A small image classifier, trained from scratch.
Model: 27.4M parameters, 64-pixel images, arch vit, norm layernorm, activation geglu, moe top_k, num experts 8, layers 8, width 256.
Training: nadamw at rate 0.0019, 10100 steps.
Data: trained on photos of plants, animals and fungi (iNaturalist), 155796 training examples, 24.9 epochs.
Rows from block 5 of a small image classifier, named by matrix and row number. Rows with one number within an expert belong to one neuron, the router's apart. Each number is 200 + 30 x the weight over its row's rms, rounded and kept within 0 to 999. All counts start at 0. After the name is the row's rms in percent of the matrix's.
Before each expert's rows are labels from the 100 images, of 14848, where the router gives the expert most weight on average: "responds to" is what is common among them. Only what is clearly more common there than usual is listed. The data: photos of plants, animals and fungi (iNaturalist). In brackets: how many of the 100, against the usual share in percent.
# router: router (model.blocks.5.mlp.router.weight, 8x256), inputs 0-51
# gate: expert gate (model.blocks.5.mlp.gate, 8x512x256), inputs 0-51
# up: expert up (model.blocks.5.mlp.up, 8x512x256), inputs 0-51
# down: expert down (model.blocks.5.mlp.down, 8x256x512, transposed), outputs 0-51

# expert 4
responds to: phylum Chordata (99 vs 60.9); class Aves (97 vs 55.1); order Accipitriformes (45 vs 3.9); family: Accipitridae (39 vs 3.3)
router.4,103,227,221,187,196,150,152,172,185,183,226,209,232,227,144,211,206,210,133,191,213,190,252,218,179,240,223,213,227,247,201,206,209,139,179,138,207,164,192,203,213,188,202,226,203,161,184,160,179,175,196,256,171
gate.0,091,242,192,249,227,269,179,169,195,184,209,208,219,213,133,241,169,209,215,183,204,200,196,186,196,186,204,239,200,242,280,233,225,231,172,217,223,219,238,203,263,216,201,192,222,189,157,155,205,218,137,218,214
up.0,088,204,189,199,212,211,227,153,146,181,172,199,242,207,221,189,192,257,159,189,171,203,199,182,182,231,233,153,198,223,257,210,199,230,198,186,202,206,240,222,212,185,211,247,228,226,200,227,210,210,187,240,226
down.0,096,165,181,184,194,235,198,204,178,199,153,132,251,176,190,213,257,222,211,190,199,175,210,194,131,207,226,184,228,208,232,181,187,172,241,164,160,232,275,267,203,229,268,188,191,175,225,237,196,235,215,203,196
gate.1,139,162,226,185,149,222,202,239,196,169,173,175,148,224,173,200,206,161,223,159,169,208,223,229,246,214,241,258,301,232,245,182,208,174,241,154,225,187,200,228,193,212,253,254,238,173,221,196,198,186,265,225,186
up.1,142,235,207,156,197,181,221,254,244,171,257,219,223,189,167,226,176,173,172,212,269,224,149,229,218,206,205,203,204,149,251,242,208,176,213,210,212,209,154,183,271,200,148,180,177,149,188,193,147,258,165,209,195
down.1,139,124,165,223,185,205,224,230,177,220,175,210,229,199,201,230,187,203,212,177,189,204,229,177,174,177,202,151,257,195,213,163,155,202,191,240,227,136,189,210,239,229,213,215,276,191,227,212,199,159,252,143,237
gate.2,084,222,161,220,168,201,211,205,144,180,154,196,241,194,242,192,215,176,160,173,212,212,188,237,261,221,171,217,233,163,153,191,243,194,126,233,183,246,239,189,168,215,224,243,178,259,213,170,190,222,249,213,201
up.2,079,209,183,198,163,179,215,153,191,232,181,252,261,148,226,220,175,230,174,204,201,191,253,222,120,200,206,212,190,173,222,210,204,163,215,200,183,186,161,240,156,226,227,184,190,209,223,192,192,182,196,229,171
down.2,079,213,194,182,230,206,202,156,232,222,200,167,164,164,206,145,167,199,241,225,208,193,152,187,207,186,238,191,203,216,216,186,175,237,228,147,185,244,233,216,249,218,283,174,223,156,178,222,226,266,201,231,274
gate.3,102,214,199,209,203,185,209,209,203,176,181,205,279,199,192,246,201,199,187,234,254,140,246,192,198,208,164,211,185,208,202,227,222,241,172,210,209,185,198,195,270,256,183,215,175,220,200,153,167,173,140,224,262
up.3,107,181,163,230,174,201,217,170,188,147,189,179,237,156,148,214,190,183,172,242,246,210,217,211,206,224,186,256,227,181,239,200,192,225,220,212,201,240,233,187,196,276,205,228,201,214,199,194,221,165,209,180,266
down.3,105,216,192,240,178,188,143,193,160,200,232,225,206,198,169,206,203,182,219,226,177,186,270,174,213,149,200,231,196,194,202,170,189,190,213,171,194,188,257,153,206,183,217,207,213,256,195,178,223,196,237,189,190
gate.4,066,133,235,195,213,165,236,195,214,209,216,220,252,220,199,238,232,230,137,227,204,209,199,187,174,228,222,172,208,166,162,177,167,269,219,181,229,195,164,164,208,198,172,248,219,221,194,196,197,192,199,205,228
up.4,066,197,174,208,163,217,206,209,241,191,223,170,226,175,186,206,252,229,223,162,203,174,208,158,146,195,199,182,224,230,201,210,217,169,170,218,143,211,252,231,182,220,195,170,153,194,191,192,164,190,165,173,126
down.4,064,267,258,188,209,188,203,174,195,277,190,251,136,257,241,202,214,186,219,204,226,218,190,208,174,213,203,173,158,203,175,206,190,136,183,155,151,156,146,211,217,175,203,176,202,189,182,213,185,210,197,223,168
gate.5,096,201,214,207,221,201,203,178,189,199,194,251,181,186,233,172,225,225,171,239,134,252,165,194,193,123,216,227,220,175,186,166,247,185,190,166,180,228,201,160,183,177,190,243,222,208,229,147,278,226,228,210,175
up.5,093,159,249,235,214,185,167,179,199,225,205,190,177,220,237,191,244,200,223,184,163,245,202,192,228,169,161,240,223,158,164,127,237,213,168,161,200,177,239,181,198,134,154,226,227,248,258,188,230,250,244,201,185
down.5,092,180,165,161,193,185,234,207,193,241,201,208,255,188,197,213,219,210,169,140,185,165,173,198,175,219,204,143,252,241,216,236,158,207,224,215,194,234,211,199,167,206,215,232,263,206,233,212,161,183,217,158,187
gate.6,101,184,178,230,201,195,168,175,193,172,179,295,235,155,202,160,156,272,176,185,209,196,196,160,194,166,198,183,139,228,180,206,216,180,182,209,161,220,243,195,192,197,181,232,186,244,205,161,266,196,171,206,168
up.6,103,130,145,172,215,217,211,228,225,138,166,181,222,170,192,182,170,237,190,182,189,136,186,180,202,210,195,198,173,252,198,258,225,192,187,182,253,225,203,245,175,167,169,199,183,214,187,174,226,123,239,216,186
down.6,101,209,223,226,183,182,171,178,190,220,202,269,235,183,150,179,229,186,181,174,246,203,196,216,211,168,178,186,199,165,227,151,194,219,235,212,191,201,194,192,185,168,148,196,207,287,207,148,193,218,184,144,211
gate.7,097,221,226,224,197,192,213,148,198,247,190,174,152,202,206,149,260,182,206,233,152,245,202,217,190,227,212,217,272,137,240,176,191,198,168,202,190,235,204,196,196,210,226,218,228,179,225,174,180,244,240,209,162
up.7,098,225,168,204,211,235,173,227,224,236,241,245,175,187,158,237,192,221,230,145,243,202,195,189,168,176,201,157,218,263,186,187,157,253,177,200,178,146,237,192,261,191,188,166,228,182,190,227,190,190,185,175,215
down.7,097,164,186,193,182,186,241,211,203,242,182,186,167,195,173,202,205,129,174,245,201,253,204,177,234,216,153,217,224,160,231,202,204,218,192,219,236,148,175,196,220,254,203,210,264,156,240,219,189,201,221,190,251
gate.8,095,207,194,234,174,187,205,134,192,230,177,176,177,181,159,170,196,173,175,240,173,210,217,204,235,226,195,203,189,222,199,231,160,170,172,207,244,145,220,234,180,219,189,175,223,195,167,150,226,199,192,220,185
up.8,097,189,167,222,236,188,172,224,239,207,208,237,267,172,205,225,173,232,163,121,220,201,241,227,235,159,212,226,174,215,214,202,236,165,190,186,240,229,255,209,232,181,207,144,250,187,240,199,183,219,219,221,185
down.8,098,214,225,107,236,226,157,227,142,260,209,210,185,220,208,177,229,197,212,178,190,214,206,173,208,203,251,205,267,217,177,194,183,212,209,181,178,217,155,221,218,164,204,210,261,187,213,206,232,217,223,165,218
gate.9,103,226,154,201,214,213,194,212,171,216,204,182,248,171,134,204,269,219,167,174,189,207,237,215,219,179,217,151,202,209,179,168,227,205,225,196,151,156,204,215,184,185,225,212,193,194,161,254,189,221,213,189,223
up.9,104,210,175,153,222,162,123,253,220,194,203,198,222,219,176,198,220,189,148,206,237,154,190,231,214,232,230,203,168,170,202,250,198,169,247,195,176,185,217,273,187,166,234,149,162,177,165,212,188,218,181,162,178
down.9,105,232,250,197,211,172,165,178,225,200,177,145,138,222,234,135,194,218,219,244,187,145,140,214,195,138,197,245,156,231,168,186,228,163,212,154,176,173,227,171,164,145,192,225,188,243,159,194,250,178,226,178,203

# expert 3
responds to: phylum Arthropoda (70 vs 30.8); class Insecta (68 vs 29.2)
router.3,096,215,150,169,215,270,198,217,240,213,186,185,213,194,208,195,203,152,215,230,248,175,207,215,199,218,227,180,219,232,227,214,222,236,196,180,190,240,171,184,260,160,241,233,169,164,214,221,214,231,202,276,195
gate.0,099,163,203,184,165,227,252,170,151,223,151,271,195,154,200,211,220,191,214,152,219,191,221,181,180,217,170,224,256,234,149,177,197,164,271,203,223,179,190,223,208,197,211,199,222,197,230,212,240,165,249,151,223
up.0,099,140,198,205,191,173,208,231,138,173,160,209,256,244,189,216,190,195,195,192,229,172,214,200,156,218,226,233,216,211,204,194,183,224,301,187,251,237,164,215,186,176,193,219,227,212,200,187,192,155,242,187,223
down.0,104,135,210,158,228,179,255,209,221,254,177,211,226,176,161,153,157,252,272,164,202,178,195,165,170,170,208,190,185,243,134,190,183,195,222,188,198,190,212,200,224,153,227,210,173,209,167,279,225,222,169,189,260
gate.1,134,192,251,221,145,175,197,177,177,186,175,182,178,185,194,193,193,172,174,205,131,202,214,269,234,248,219,212,181,137,193,188,227,197,202,181,159,203,165,208,142,192,215,207,187,242,211,191,205,245,254,209,201
up.1,135,162,197,232,218,209,221,203,207,147,197,219,222,195,174,239,241,242,193,185,197,181,253,202,204,196,190,215,224,176,143,205,222,159,138,206,254,230,192,177,175,181,205,188,183,173,243,157,162,180,210,228,152
down.1,138,180,232,190,243,167,222,147,245,199,261,202,185,219,168,122,191,218,207,176,139,211,213,167,202,162,214,212,165,221,150,197,206,231,211,171,224,197,251,185,241,159,169,200,156,246,208,185,200,175,170,172,182
gate.2,128,208,259,230,181,182,206,160,195,231,228,184,175,231,199,164,168,163,236,224,145,223,205,236,209,139,258,241,225,189,233,132,178,244,209,177,213,203,192,187,215,200,207,206,204,252,160,158,218,197,223,173,222
up.2,137,248,265,194,188,188,222,231,211,217,264,148,135,193,224,146,183,165,236,249,167,154,187,236,252,199,257,222,178,191,217,187,210,222,220,144,152,179,202,169,215,236,227,217,157,199,142,223,158,233,179,199,211
down.2,129,250,163,199,218,198,189,285,196,193,209,188,219,173,240,253,224,226,186,157,214,206,153,227,210,212,184,154,184,205,166,232,188,178,205,212,169,212,195,207,175,249,174,146,220,125,195,194,178,180,159,183,176
gate.3,129,153,166,174,166,201,164,211,219,175,165,125,161,178,246,177,198,159,194,211,224,159,176,250,225,219,236,203,185,197,235,231,197,162,261,200,182,173,215,203,186,219,246,137,171,202,175,264,177,221,237,153,200
up.3,133,239,238,167,245,183,234,206,221,206,225,242,208,187,208,189,205,245,204,218,262,221,179,205,152,196,281,236,211,194,232,185,193,265,185,239,185,224,150,201,276,165,173,189,147,182,177,215,173,221,136,196,204
down.3,134,186,172,269,132,208,176,188,151,152,169,235,208,197,226,219,167,163,231,240,200,173,218,166,210,157,210,212,182,202,200,163,225,176,255,244,167,224,233,135,174,168,199,266,184,202,190,189,231,228,251,212,132
gate.4,088,182,222,201,145,199,245,204,201,167,186,231,194,208,126,211,202,244,213,224,207,226,219,204,152,260,224,295,223,219,190,191,194,202,177,209,255,206,172,238,158,194,218,245,179,206,207,150,224,179,183,228,172
up.4,093,169,189,192,169,197,231,216,255,236,149,191,162,212,184,175,208,144,202,222,264,197,179,239,169,229,165,229,207,179,200,178,243,215,178,195,149,167,177,232,231,208,231,205,162,171,219,262,189,232,228,195,213
down.4,091,138,218,136,198,192,182,234,209,227,208,201,213,198,194,202,158,171,163,199,221,183,199,161,148,230,161,200,176,195,205,196,172,191,255,183,200,172,216,222,234,199,197,182,202,188,225,263,212,173,190,135,236
gate.5,084,197,200,196,236,178,234,263,153,164,189,243,216,155,152,212,205,181,229,217,218,177,212,210,188,203,233,221,192,174,237,214,202,214,229,149,171,202,212,188,189,252,178,198,179,205,186,229,245,211,204,199,229
up.5,086,171,271,204,213,158,198,215,190,202,212,192,168,228,246,162,139,247,259,226,179,217,225,187,201,163,188,180,167,213,217,190,185,204,152,201,179,204,190,179,201,203,128,231,237,234,161,216,197,160,147,225,166
down.5,084,212,238,257,198,208,207,182,178,226,244,184,248,201,149,195,197,242,212,162,171,237,177,216,201,183,182,206,223,146,236,205,208,241,138,209,186,239,229,197,188,194,158,255,160,258,217,165,143,205,193,189,175
gate.6,112,167,161,151,192,196,192,219,193,181,148,217,190,175,240,217,188,212,210,200,232,190,156,180,237,208,226,208,214,238,117,231,242,179,214,202,173,225,231,222,184,210,295,229,209,185,231,252,240,215,212,190,223
up.6,110,206,229,237,269,191,211,183,235,235,225,255,177,187,211,272,142,189,238,187,215,228,208,170,208,155,179,158,197,144,200,197,186,259,128,281,185,243,214,146,228,244,227,201,209,178,207,195,202,193,185,183,227
down.6,112,203,174,171,172,128,218,189,191,194,148,188,183,228,231,211,180,190,217,194,209,205,157,242,228,201,148,221,154,193,146,220,245,130,191,197,242,161,254,200,199,169,162,226,235,221,178,168,235,152,256,165,200
gate.7,127,219,203,241,215,186,163,146,179,229,215,195,180,188,197,186,208,179,248,183,147,277,206,213,175,160,219,209,261,223,213,177,124,225,162,185,222,222,211,191,239,210,245,206,225,177,205,166,208,257,205,204,203
up.7,127,182,198,168,199,178,176,207,203,198,146,228,226,180,184,200,194,233,127,178,179,254,218,184,155,233,195,181,208,200,236,191,163,165,224,175,171,218,179,213,203,205,212,210,243,181,248,199,251,211,236,216,185
down.7,126,183,226,171,202,182,155,190,217,229,214,229,168,229,164,165,167,201,211,225,227,222,233,183,223,186,229,242,188,177,214,162,208,207,149,199,206,171,212,191,227,155,226,254,226,239,211,219,279,273,177,201,233
gate.8,072,206,212,180,174,203,225,192,183,161,152,230,218,143,184,205,198,203,205,147,206,215,135,226,211,210,215,229,220,221,153,210,177,215,191,255,214,226,218,246,187,225,226,225,201,234,166,210,244,196,208,188,189
up.8,079,169,164,199,237,200,187,222,224,209,149,219,121,205,249,182,197,195,236,215,182,231,208,190,247,190,192,165,177,252,174,260,201,166,172,241,242,172,174,203,159,176,204,185,233,163,214,249,233,188,267,253,160
down.8,077,230,191,232,205,211,214,211,197,169,234,231,224,156,152,171,187,252,196,171,185,206,176,197,199,167,204,179,201,208,203,257,192,252,217,191,159,240,196,181,177,219,142,247,203,199,225,210,154,173,173,210,182
gate.9,103,256,190,126,222,232,170,221,125,202,216,213,154,181,183,218,177,212,157,205,246,195,214,217,222,249,226,218,227,184,264,232,159,181,228,198,193,220,200,178,213,232,229,179,212,163,224,253,209,204,189,194,270
up.9,095,156,190,198,196,113,247,179,224,183,222,243,204,183,215,229,266,219,218,170,117,253,159,197,183,167,194,178,231,187,142,202,205,196,190,190,221,211,266,211,228,158,177,205,198,188,198,138,187,187,212,159,146
down.9,099,190,211,180,199,216,205,227,201,237,193,206,216,162,148,195,271,216,154,202,181,210,174,230,166,235,268,195,210,185,212,214,217,271,179,213,212,190,163,230,187,181,251,134,251,181,281,210,187,248,195,189,216

# expert 7
responds to: order Odonata (26 vs 3.8)
router.7,098,160,176,211,174,200,175,213,197,203,186,199,184,204,217,274,259,206,243,161,179,177,189,204,185,198,167,186,178,219,192,221,196,132,212,197,223,157,210,207,140,163,204,135,194,218,245,231,174,182,224,177,155
gate.0,097,174,264,200,195,177,161,202,252,281,203,150,154,205,202,136,165,195,258,224,169,224,221,218,235,168,172,197,188,237,199,141,219,168,191,200,200,182,200,223,191,203,231,176,210,205,218,226,262,242,192,190,192
up.0,094,206,149,190,224,231,255,213,147,154,238,219,230,143,223,199,188,205,181,176,180,176,138,164,219,226,183,187,201,264,182,236,182,211,215,146,239,200,206,176,213,195,214,199,203,217,219,224,195,171,244,189,195
down.0,096,158,164,178,263,167,232,204,184,227,247,202,196,223,238,173,170,184,195,239,193,194,205,172,215,254,175,195,186,229,160,180,244,163,206,183,241,173,193,181,224,157,207,243,206,157,224,203,193,198,190,190,203
gate.1,084,184,179,189,209,163,145,251,243,200,178,200,191,254,186,181,210,178,176,197,197,162,209,204,178,216,203,252,228,177,213,217,192,207,242,197,235,188,213,237,174,196,174,218,241,156,177,176,209,134,214,156,212
up.1,091,228,218,204,215,190,246,209,160,206,195,230,215,208,153,232,203,179,209,226,151,230,225,189,235,166,164,231,200,168,204,215,224,158,169,212,257,214,207,170,178,207,199,216,218,219,223,138,263,208,216,231,179
down.1,089,233,191,220,224,210,238,193,250,244,183,157,143,205,178,153,226,185,253,165,125,198,194,212,208,169,208,190,165,220,134,177,191,219,191,206,210,150,201,180,188,194,167,193,236,206,194,234,213,204,222,212,213
gate.2,120,232,215,253,214,213,148,203,189,257,212,216,161,160,198,202,209,144,237,208,190,242,213,229,215,152,222,190,196,216,213,184,155,262,213,186,170,169,146,150,255,185,185,189,236,228,239,199,189,222,210,174,254
up.2,123,248,225,215,163,193,170,216,185,203,152,215,209,222,174,175,168,202,177,201,165,224,189,218,159,195,191,191,200,241,258,223,181,276,198,209,189,190,219,251,187,256,194,226,210,218,157,232,232,199,203,173,208
down.2,121,168,172,209,176,219,134,219,200,178,150,230,206,261,206,207,206,262,239,192,204,162,194,172,199,140,231,196,165,254,164,204,217,169,173,205,231,192,196,164,213,161,213,233,237,238,212,228,254,191,207,199,228
gate.3,070,233,245,193,158,194,216,163,186,171,155,204,235,199,211,257,204,198,218,226,194,166,186,204,194,176,210,181,161,183,206,175,241,196,247,246,193,201,192,160,174,217,233,155,206,264,163,231,162,184,188,156,177
up.3,066,130,204,235,161,199,225,200,196,198,167,261,148,174,183,120,195,168,243,219,159,237,261,204,226,166,185,238,218,207,202,186,226,184,212,220,219,160,242,228,197,190,180,219,258,211,209,174,262,215,214,248,178
down.3,066,233,227,233,218,189,175,250,196,215,191,199,230,190,195,201,158,166,102,240,199,224,209,226,234,253,200,213,224,117,214,190,202,259,204,201,166,276,165,220,190,212,211,178,182,246,201,175,170,268,176,199,223
gate.4,115,184,208,249,206,215,241,181,166,168,169,294,229,196,155,242,222,216,209,219,172,254,225,189,228,159,170,198,199,226,144,210,215,167,245,191,296,170,217,192,190,169,162,194,214,242,188,150,233,155,188,235,204
up.4,114,218,187,150,213,168,183,215,217,225,224,168,160,190,202,166,201,205,209,194,241,181,203,199,178,190,277,208,222,156,250,155,189,270,160,230,104,222,210,197,205,273,243,226,203,176,195,261,187,232,165,137,238
down.4,115,211,149,208,165,245,204,201,213,152,189,195,228,190,197,191,240,181,224,159,163,136,179,220,142,222,218,183,186,234,210,202,208,202,192,176,181,273,157,279,183,210,170,207,156,247,236,199,201,222,212,222,189
gate.5,107,211,201,197,194,210,187,213,202,178,117,208,212,179,213,168,207,183,222,211,209,164,188,216,182,226,181,181,184,199,186,186,214,227,205,168,140,203,155,242,214,187,231,214,192,250,206,232,216,208,209,223,236
up.5,111,205,226,157,175,227,202,234,222,165,161,164,174,175,217,170,171,182,178,219,249,161,152,222,215,207,243,207,158,194,181,209,220,183,201,201,174,184,200,216,164,182,209,169,131,208,193,251,175,195,205,172,232
down.5,109,184,222,202,167,182,217,169,158,136,206,178,184,217,198,262,189,202,230,181,185,223,211,205,184,228,190,222,199,217,207,198,194,183,206,211,260,160,209,224,128,160,207,204,180,227,221,174,212,207,209,286,162
gate.6,080,187,266,185,196,163,181,219,208,192,175,214,164,187,223,163,154,185,216,210,208,199,214,209,229,187,224,239,195,202,166,162,238,190,226,182,176,221,133,172,165,227,197,213,222,205,221,226,208,219,234,215,231
up.6,077,222,188,244,206,238,225,245,180,159,223,239,178,139,195,234,190,171,279,174,226,250,165,161,227,138,224,178,207,200,228,177,211,205,232,241,174,223,212,117,191,210,188,246,222,217,225,177,199,196,170,223,219
down.6,078,202,289,136,159,182,265,221,216,217,176,145,233,208,212,174,157,245,172,181,162,216,212,254,183,238,175,220,181,222,237,236,200,225,191,186,216,205,212,249,204,181,197,156,206,225,202,195,178,172,207,226,179
gate.7,052,197,175,177,203,154,169,203,239,217,204,239,200,135,203,186,225,201,171,218,229,208,188,198,226,200,218,219,217,186,159,217,173,201,252,186,203,193,206,144,255,202,208,209,282,180,176,210,238,213,183,214,222
up.7,051,183,262,172,165,185,173,222,167,151,127,270,188,184,239,247,191,193,221,189,211,251,128,156,189,207,182,179,225,189,195,171,195,200,250,228,182,219,191,215,188,193,198,251,232,227,212,251,215,206,205,197,219
down.7,049,173,212,202,199,184,163,219,226,193,181,171,280,272,191,238,225,180,144,180,189,181,182,211,157,239,161,215,172,227,168,212,226,222,224,150,184,213,157,258,240,131,185,163,200,245,207,200,216,218,183,199,234
gate.8,114,175,203,233,169,188,194,221,172,179,121,200,174,229,199,163,212,240,255,186,152,177,174,251,207,176,198,179,205,240,182,208,185,221,196,172,221,208,239,233,208,135,181,187,198,246,156,203,229,175,201,183,143
up.8,112,189,196,190,169,247,261,169,163,210,219,233,173,124,170,197,180,172,233,203,223,246,230,188,191,201,233,184,196,204,237,159,182,171,188,227,152,217,168,177,212,237,201,185,201,196,236,173,226,223,205,217,183
down.8,112,190,260,215,152,178,164,176,171,177,170,215,230,173,166,192,197,182,191,252,212,167,182,191,182,171,222,266,214,213,171,155,217,220,250,188,220,222,180,214,195,200,216,194,215,255,179,198,190,231,208,180,194
gate.9,062,226,227,221,263,189,229,190,172,239,181,215,186,224,174,184,226,194,188,230,194,188,264,196,275,221,195,154,205,175,234,214,207,285,161,232,210,175,235,235,250,234,184,196,206,159,170,257,209,244,177,238,205
up.9,056,213,148,156,181,253,177,169,192,219,190,157,222,122,227,156,133,185,212,211,191,217,218,193,196,241,196,183,249,224,205,204,206,188,178,168,191,233,178,215,218,194,249,246,161,204,303,220,189,201,208,226,214
down.9,055,146,202,179,209,208,196,210,207,247,220,182,183,169,157,216,184,213,212,188,205,243,157,164,221,187,165,207,217,167,197,192,190,196,207,212,216,153,242,177,216,219,255,233,256,141,214,237,255,237,217,140,238

# expert 0
responds to: phylum Tracheophyta (30 vs 7.3); kingdom Plantae (30 vs 7.3); class Magnoliopsida (28 vs 5.5)
router.0,088,237,168,170,249,186,248,231,146,252,207,198,154,201,203,162,263,158,247,171,179,209,192,188,223,207,197,147,253,215,167,190,138,218,204,210,186,189,215,195,225,194,226,261,257,154,205,221,232,248,203,193,206
gate.0,142,256,210,215,213,165,199,174,186,215,207,250,179,162,159,211,254,226,212,182,195,225,202,251,167,159,247,210,220,189,218,204,185,224,211,156,175,193,191,214,250,155,196,206,255,161,212,164,188,269,188,218,195
up.0,146,270,226,214,227,171,194,179,189,238,219,260,177,166,142,189,262,222,217,173,188,230,189,246,158,171,282,205,239,180,206,193,153,215,197,120,138,185,212,210,234,179,187,217,243,176,194,196,190,251,173,202,184
down.0,142,210,148,211,202,235,206,211,249,193,191,148,116,248,218,191,174,159,212,199,214,162,219,206,197,198,175,211,181,203,188,229,227,183,175,200,207,165,187,229,182,218,164,196,205,179,182,211,239,163,226,200,200
gate.1,067,166,187,202,214,280,190,191,160,199,206,239,189,208,187,227,224,201,260,215,184,228,217,188,204,143,195,205,196,203,247,155,227,260,202,192,213,232,219,163,194,197,210,202,185,196,208,132,231,230,238,208,235
up.1,064,225,193,194,234,167,166,195,202,219,219,221,246,190,203,203,221,225,172,177,211,172,134,166,140,202,207,181,190,235,202,180,218,201,223,215,175,194,128,236,210,199,188,204,191,193,180,184,205,235,206,206,197
down.1,063,230,190,234,203,184,216,228,211,183,175,271,119,208,215,212,190,206,297,232,171,224,236,209,272,207,207,163,216,227,179,217,199,192,152,199,156,204,236,159,182,234,192,203,180,219,186,227,233,159,182,236,152
gate.2,123,211,206,206,230,192,228,189,157,218,240,191,187,178,139,195,207,220,246,198,176,210,197,201,179,190,186,220,216,277,152,191,170,194,173,180,211,182,183,150,246,173,218,178,217,185,172,171,235,201,168,224,180
up.2,125,234,207,172,197,209,218,218,137,143,153,248,243,187,208,194,151,221,198,175,220,197,169,188,188,184,162,202,200,220,229,188,201,180,186,264,184,238,201,193,200,198,201,231,211,226,217,183,209,236,170,246,181
down.2,122,195,197,260,216,186,176,242,241,160,201,163,187,250,205,242,205,199,185,188,191,145,219,233,184,193,176,199,141,173,199,189,213,192,232,203,194,140,189,238,161,190,169,143,161,221,203,170,229,151,219,156,211
gate.3,118,186,233,250,167,253,213,166,169,175,171,237,206,189,182,192,240,235,260,185,164,224,219,129,163,122,192,189,222,251,175,150,220,244,255,185,239,163,218,187,197,171,220,161,200,264,221,172,228,210,210,192,181
up.3,119,206,241,185,222,188,235,156,156,241,202,180,211,214,244,166,216,211,220,226,183,217,162,186,184,175,169,175,190,235,135,169,178,202,229,190,259,128,157,171,215,137,160,211,199,257,189,190,198,195,183,193,203
down.3,121,208,167,224,226,169,207,226,196,200,197,182,196,174,187,233,192,198,202,202,173,202,203,211,203,171,159,177,182,149,208,229,178,201,228,200,142,181,181,202,161,236,171,195,185,204,260,207,182,207,229,173,230
gate.4,107,148,222,233,172,254,195,198,195,224,151,180,184,189,174,163,203,211,214,202,199,238,174,195,167,168,261,206,226,223,189,141,231,224,203,261,206,245,166,173,172,190,233,246,196,233,197,200,232,198,243,168,186
up.4,106,237,219,219,187,213,207,204,164,182,227,206,244,158,238,224,186,247,157,160,227,217,212,204,183,202,178,146,195,151,237,185,185,142,210,173,144,203,178,186,185,247,190,168,185,224,265,223,122,198,182,184,208
down.4,105,226,190,174,234,217,149,247,181,186,246,172,242,201,191,188,217,214,164,148,208,150,203,233,204,215,207,203,221,200,233,257,222,192,187,179,205,239,202,204,199,175,184,177,204,201,206,163,189,154,194,218,152
gate.5,092,138,208,224,169,218,212,215,178,191,129,188,257,163,198,265,189,200,174,194,199,242,198,209,209,226,171,172,219,153,259,192,187,251,253,245,214,204,185,191,227,204,183,140,178,194,166,219,213,195,186,192,201
up.5,098,190,216,198,175,188,203,195,173,185,281,178,179,201,177,202,223,186,250,213,197,171,256,203,187,215,179,247,202,235,165,224,220,159,196,97,214,139,200,211,196,172,219,193,173,206,222,149,154,165,227,208,178
down.5,094,177,223,140,253,172,169,227,233,245,210,204,186,201,223,198,210,169,157,219,243,197,167,226,193,221,189,196,205,129,184,189,206,164,246,200,205,220,151,218,240,213,208,174,208,179,189,228,196,210,196,146,227
gate.6,116,168,265,235,162,199,201,170,208,196,248,221,186,131,178,199,224,177,225,216,291,210,224,162,219,187,184,242,195,201,201,145,169,181,253,148,188,173,200,172,219,221,163,182,175,248,181,192,114,182,153,170,197
up.6,111,239,134,155,207,216,215,180,212,155,166,151,196,209,230,165,163,199,163,201,189,200,135,208,182,196,205,230,174,218,211,235,272,256,162,259,210,228,221,208,205,214,231,195,187,183,198,200,259,231,230,241,218
down.6,120,217,173,174,236,211,185,216,179,157,198,177,152,231,183,212,210,214,211,233,218,185,196,171,211,213,156,203,215,238,257,226,195,213,161,197,185,169,155,202,192,225,179,212,211,129,195,208,219,223,213,255,205
gate.7,139,144,216,253,210,205,229,227,188,176,258,190,199,200,195,186,173,200,167,245,197,197,194,165,229,212,195,208,170,199,193,158,222,183,198,167,222,202,195,116,194,172,180,251,180,205,198,196,165,146,240,221,144
up.7,138,208,172,228,184,233,209,157,246,178,188,172,179,202,200,206,252,165,230,185,254,170,228,168,150,187,221,243,232,208,218,191,206,198,207,213,228,245,166,200,181,248,216,194,162,186,217,191,196,173,210,200,173
down.7,139,159,219,175,210,242,195,183,178,181,179,219,183,169,198,201,180,198,190,228,183,196,245,177,219,167,206,209,216,193,220,205,221,187,172,223,247,258,207,175,218,184,241,186,226,202,267,163,246,241,220,249,230
gate.8,079,206,220,158,152,218,260,206,233,175,219,257,187,138,171,209,235,197,252,175,224,204,116,196,178,222,223,210,266,227,190,221,197,179,188,166,218,184,247,216,263,200,195,215,226,195,214,218,201,194,196,197,158
up.8,083,189,180,221,171,203,212,271,235,204,161,220,196,205,162,181,212,211,199,230,220,222,225,170,206,249,186,184,224,215,184,236,203,153,202,148,177,189,175,212,174,203,162,239,193,169,199,224,207,185,184,230,185
down.8,081,197,178,171,203,186,162,219,185,239,203,193,136,184,233,188,213,193,235,181,167,181,197,199,190,177,251,208,231,176,207,187,167,150,180,191,170,185,195,198,179,214,235,219,243,188,203,198,209,197,246,207,164
gate.9,110,197,179,223,198,218,151,203,183,239,228,190,196,201,196,186,193,191,228,198,234,204,197,224,155,207,207,205,239,252,212,184,163,242,180,190,199,169,164,174,228,184,208,186,247,207,145,153,145,160,192,165,220
up.9,115,166,157,274,192,202,113,192,213,214,219,213,233,249,168,187,260,173,187,213,229,162,238,207,187,211,218,211,205,180,186,173,173,226,232,150,229,177,187,193,195,181,208,232,217,239,144,175,169,168,227,163,218
down.9,118,221,227,198,206,182,205,134,177,195,188,253,236,176,231,210,203,224,218,181,224,246,183,184,134,173,215,194,257,213,184,163,150,160,226,223,191,250,209,170,237,200,217,233,188,194,192,188,210,206,180,174,195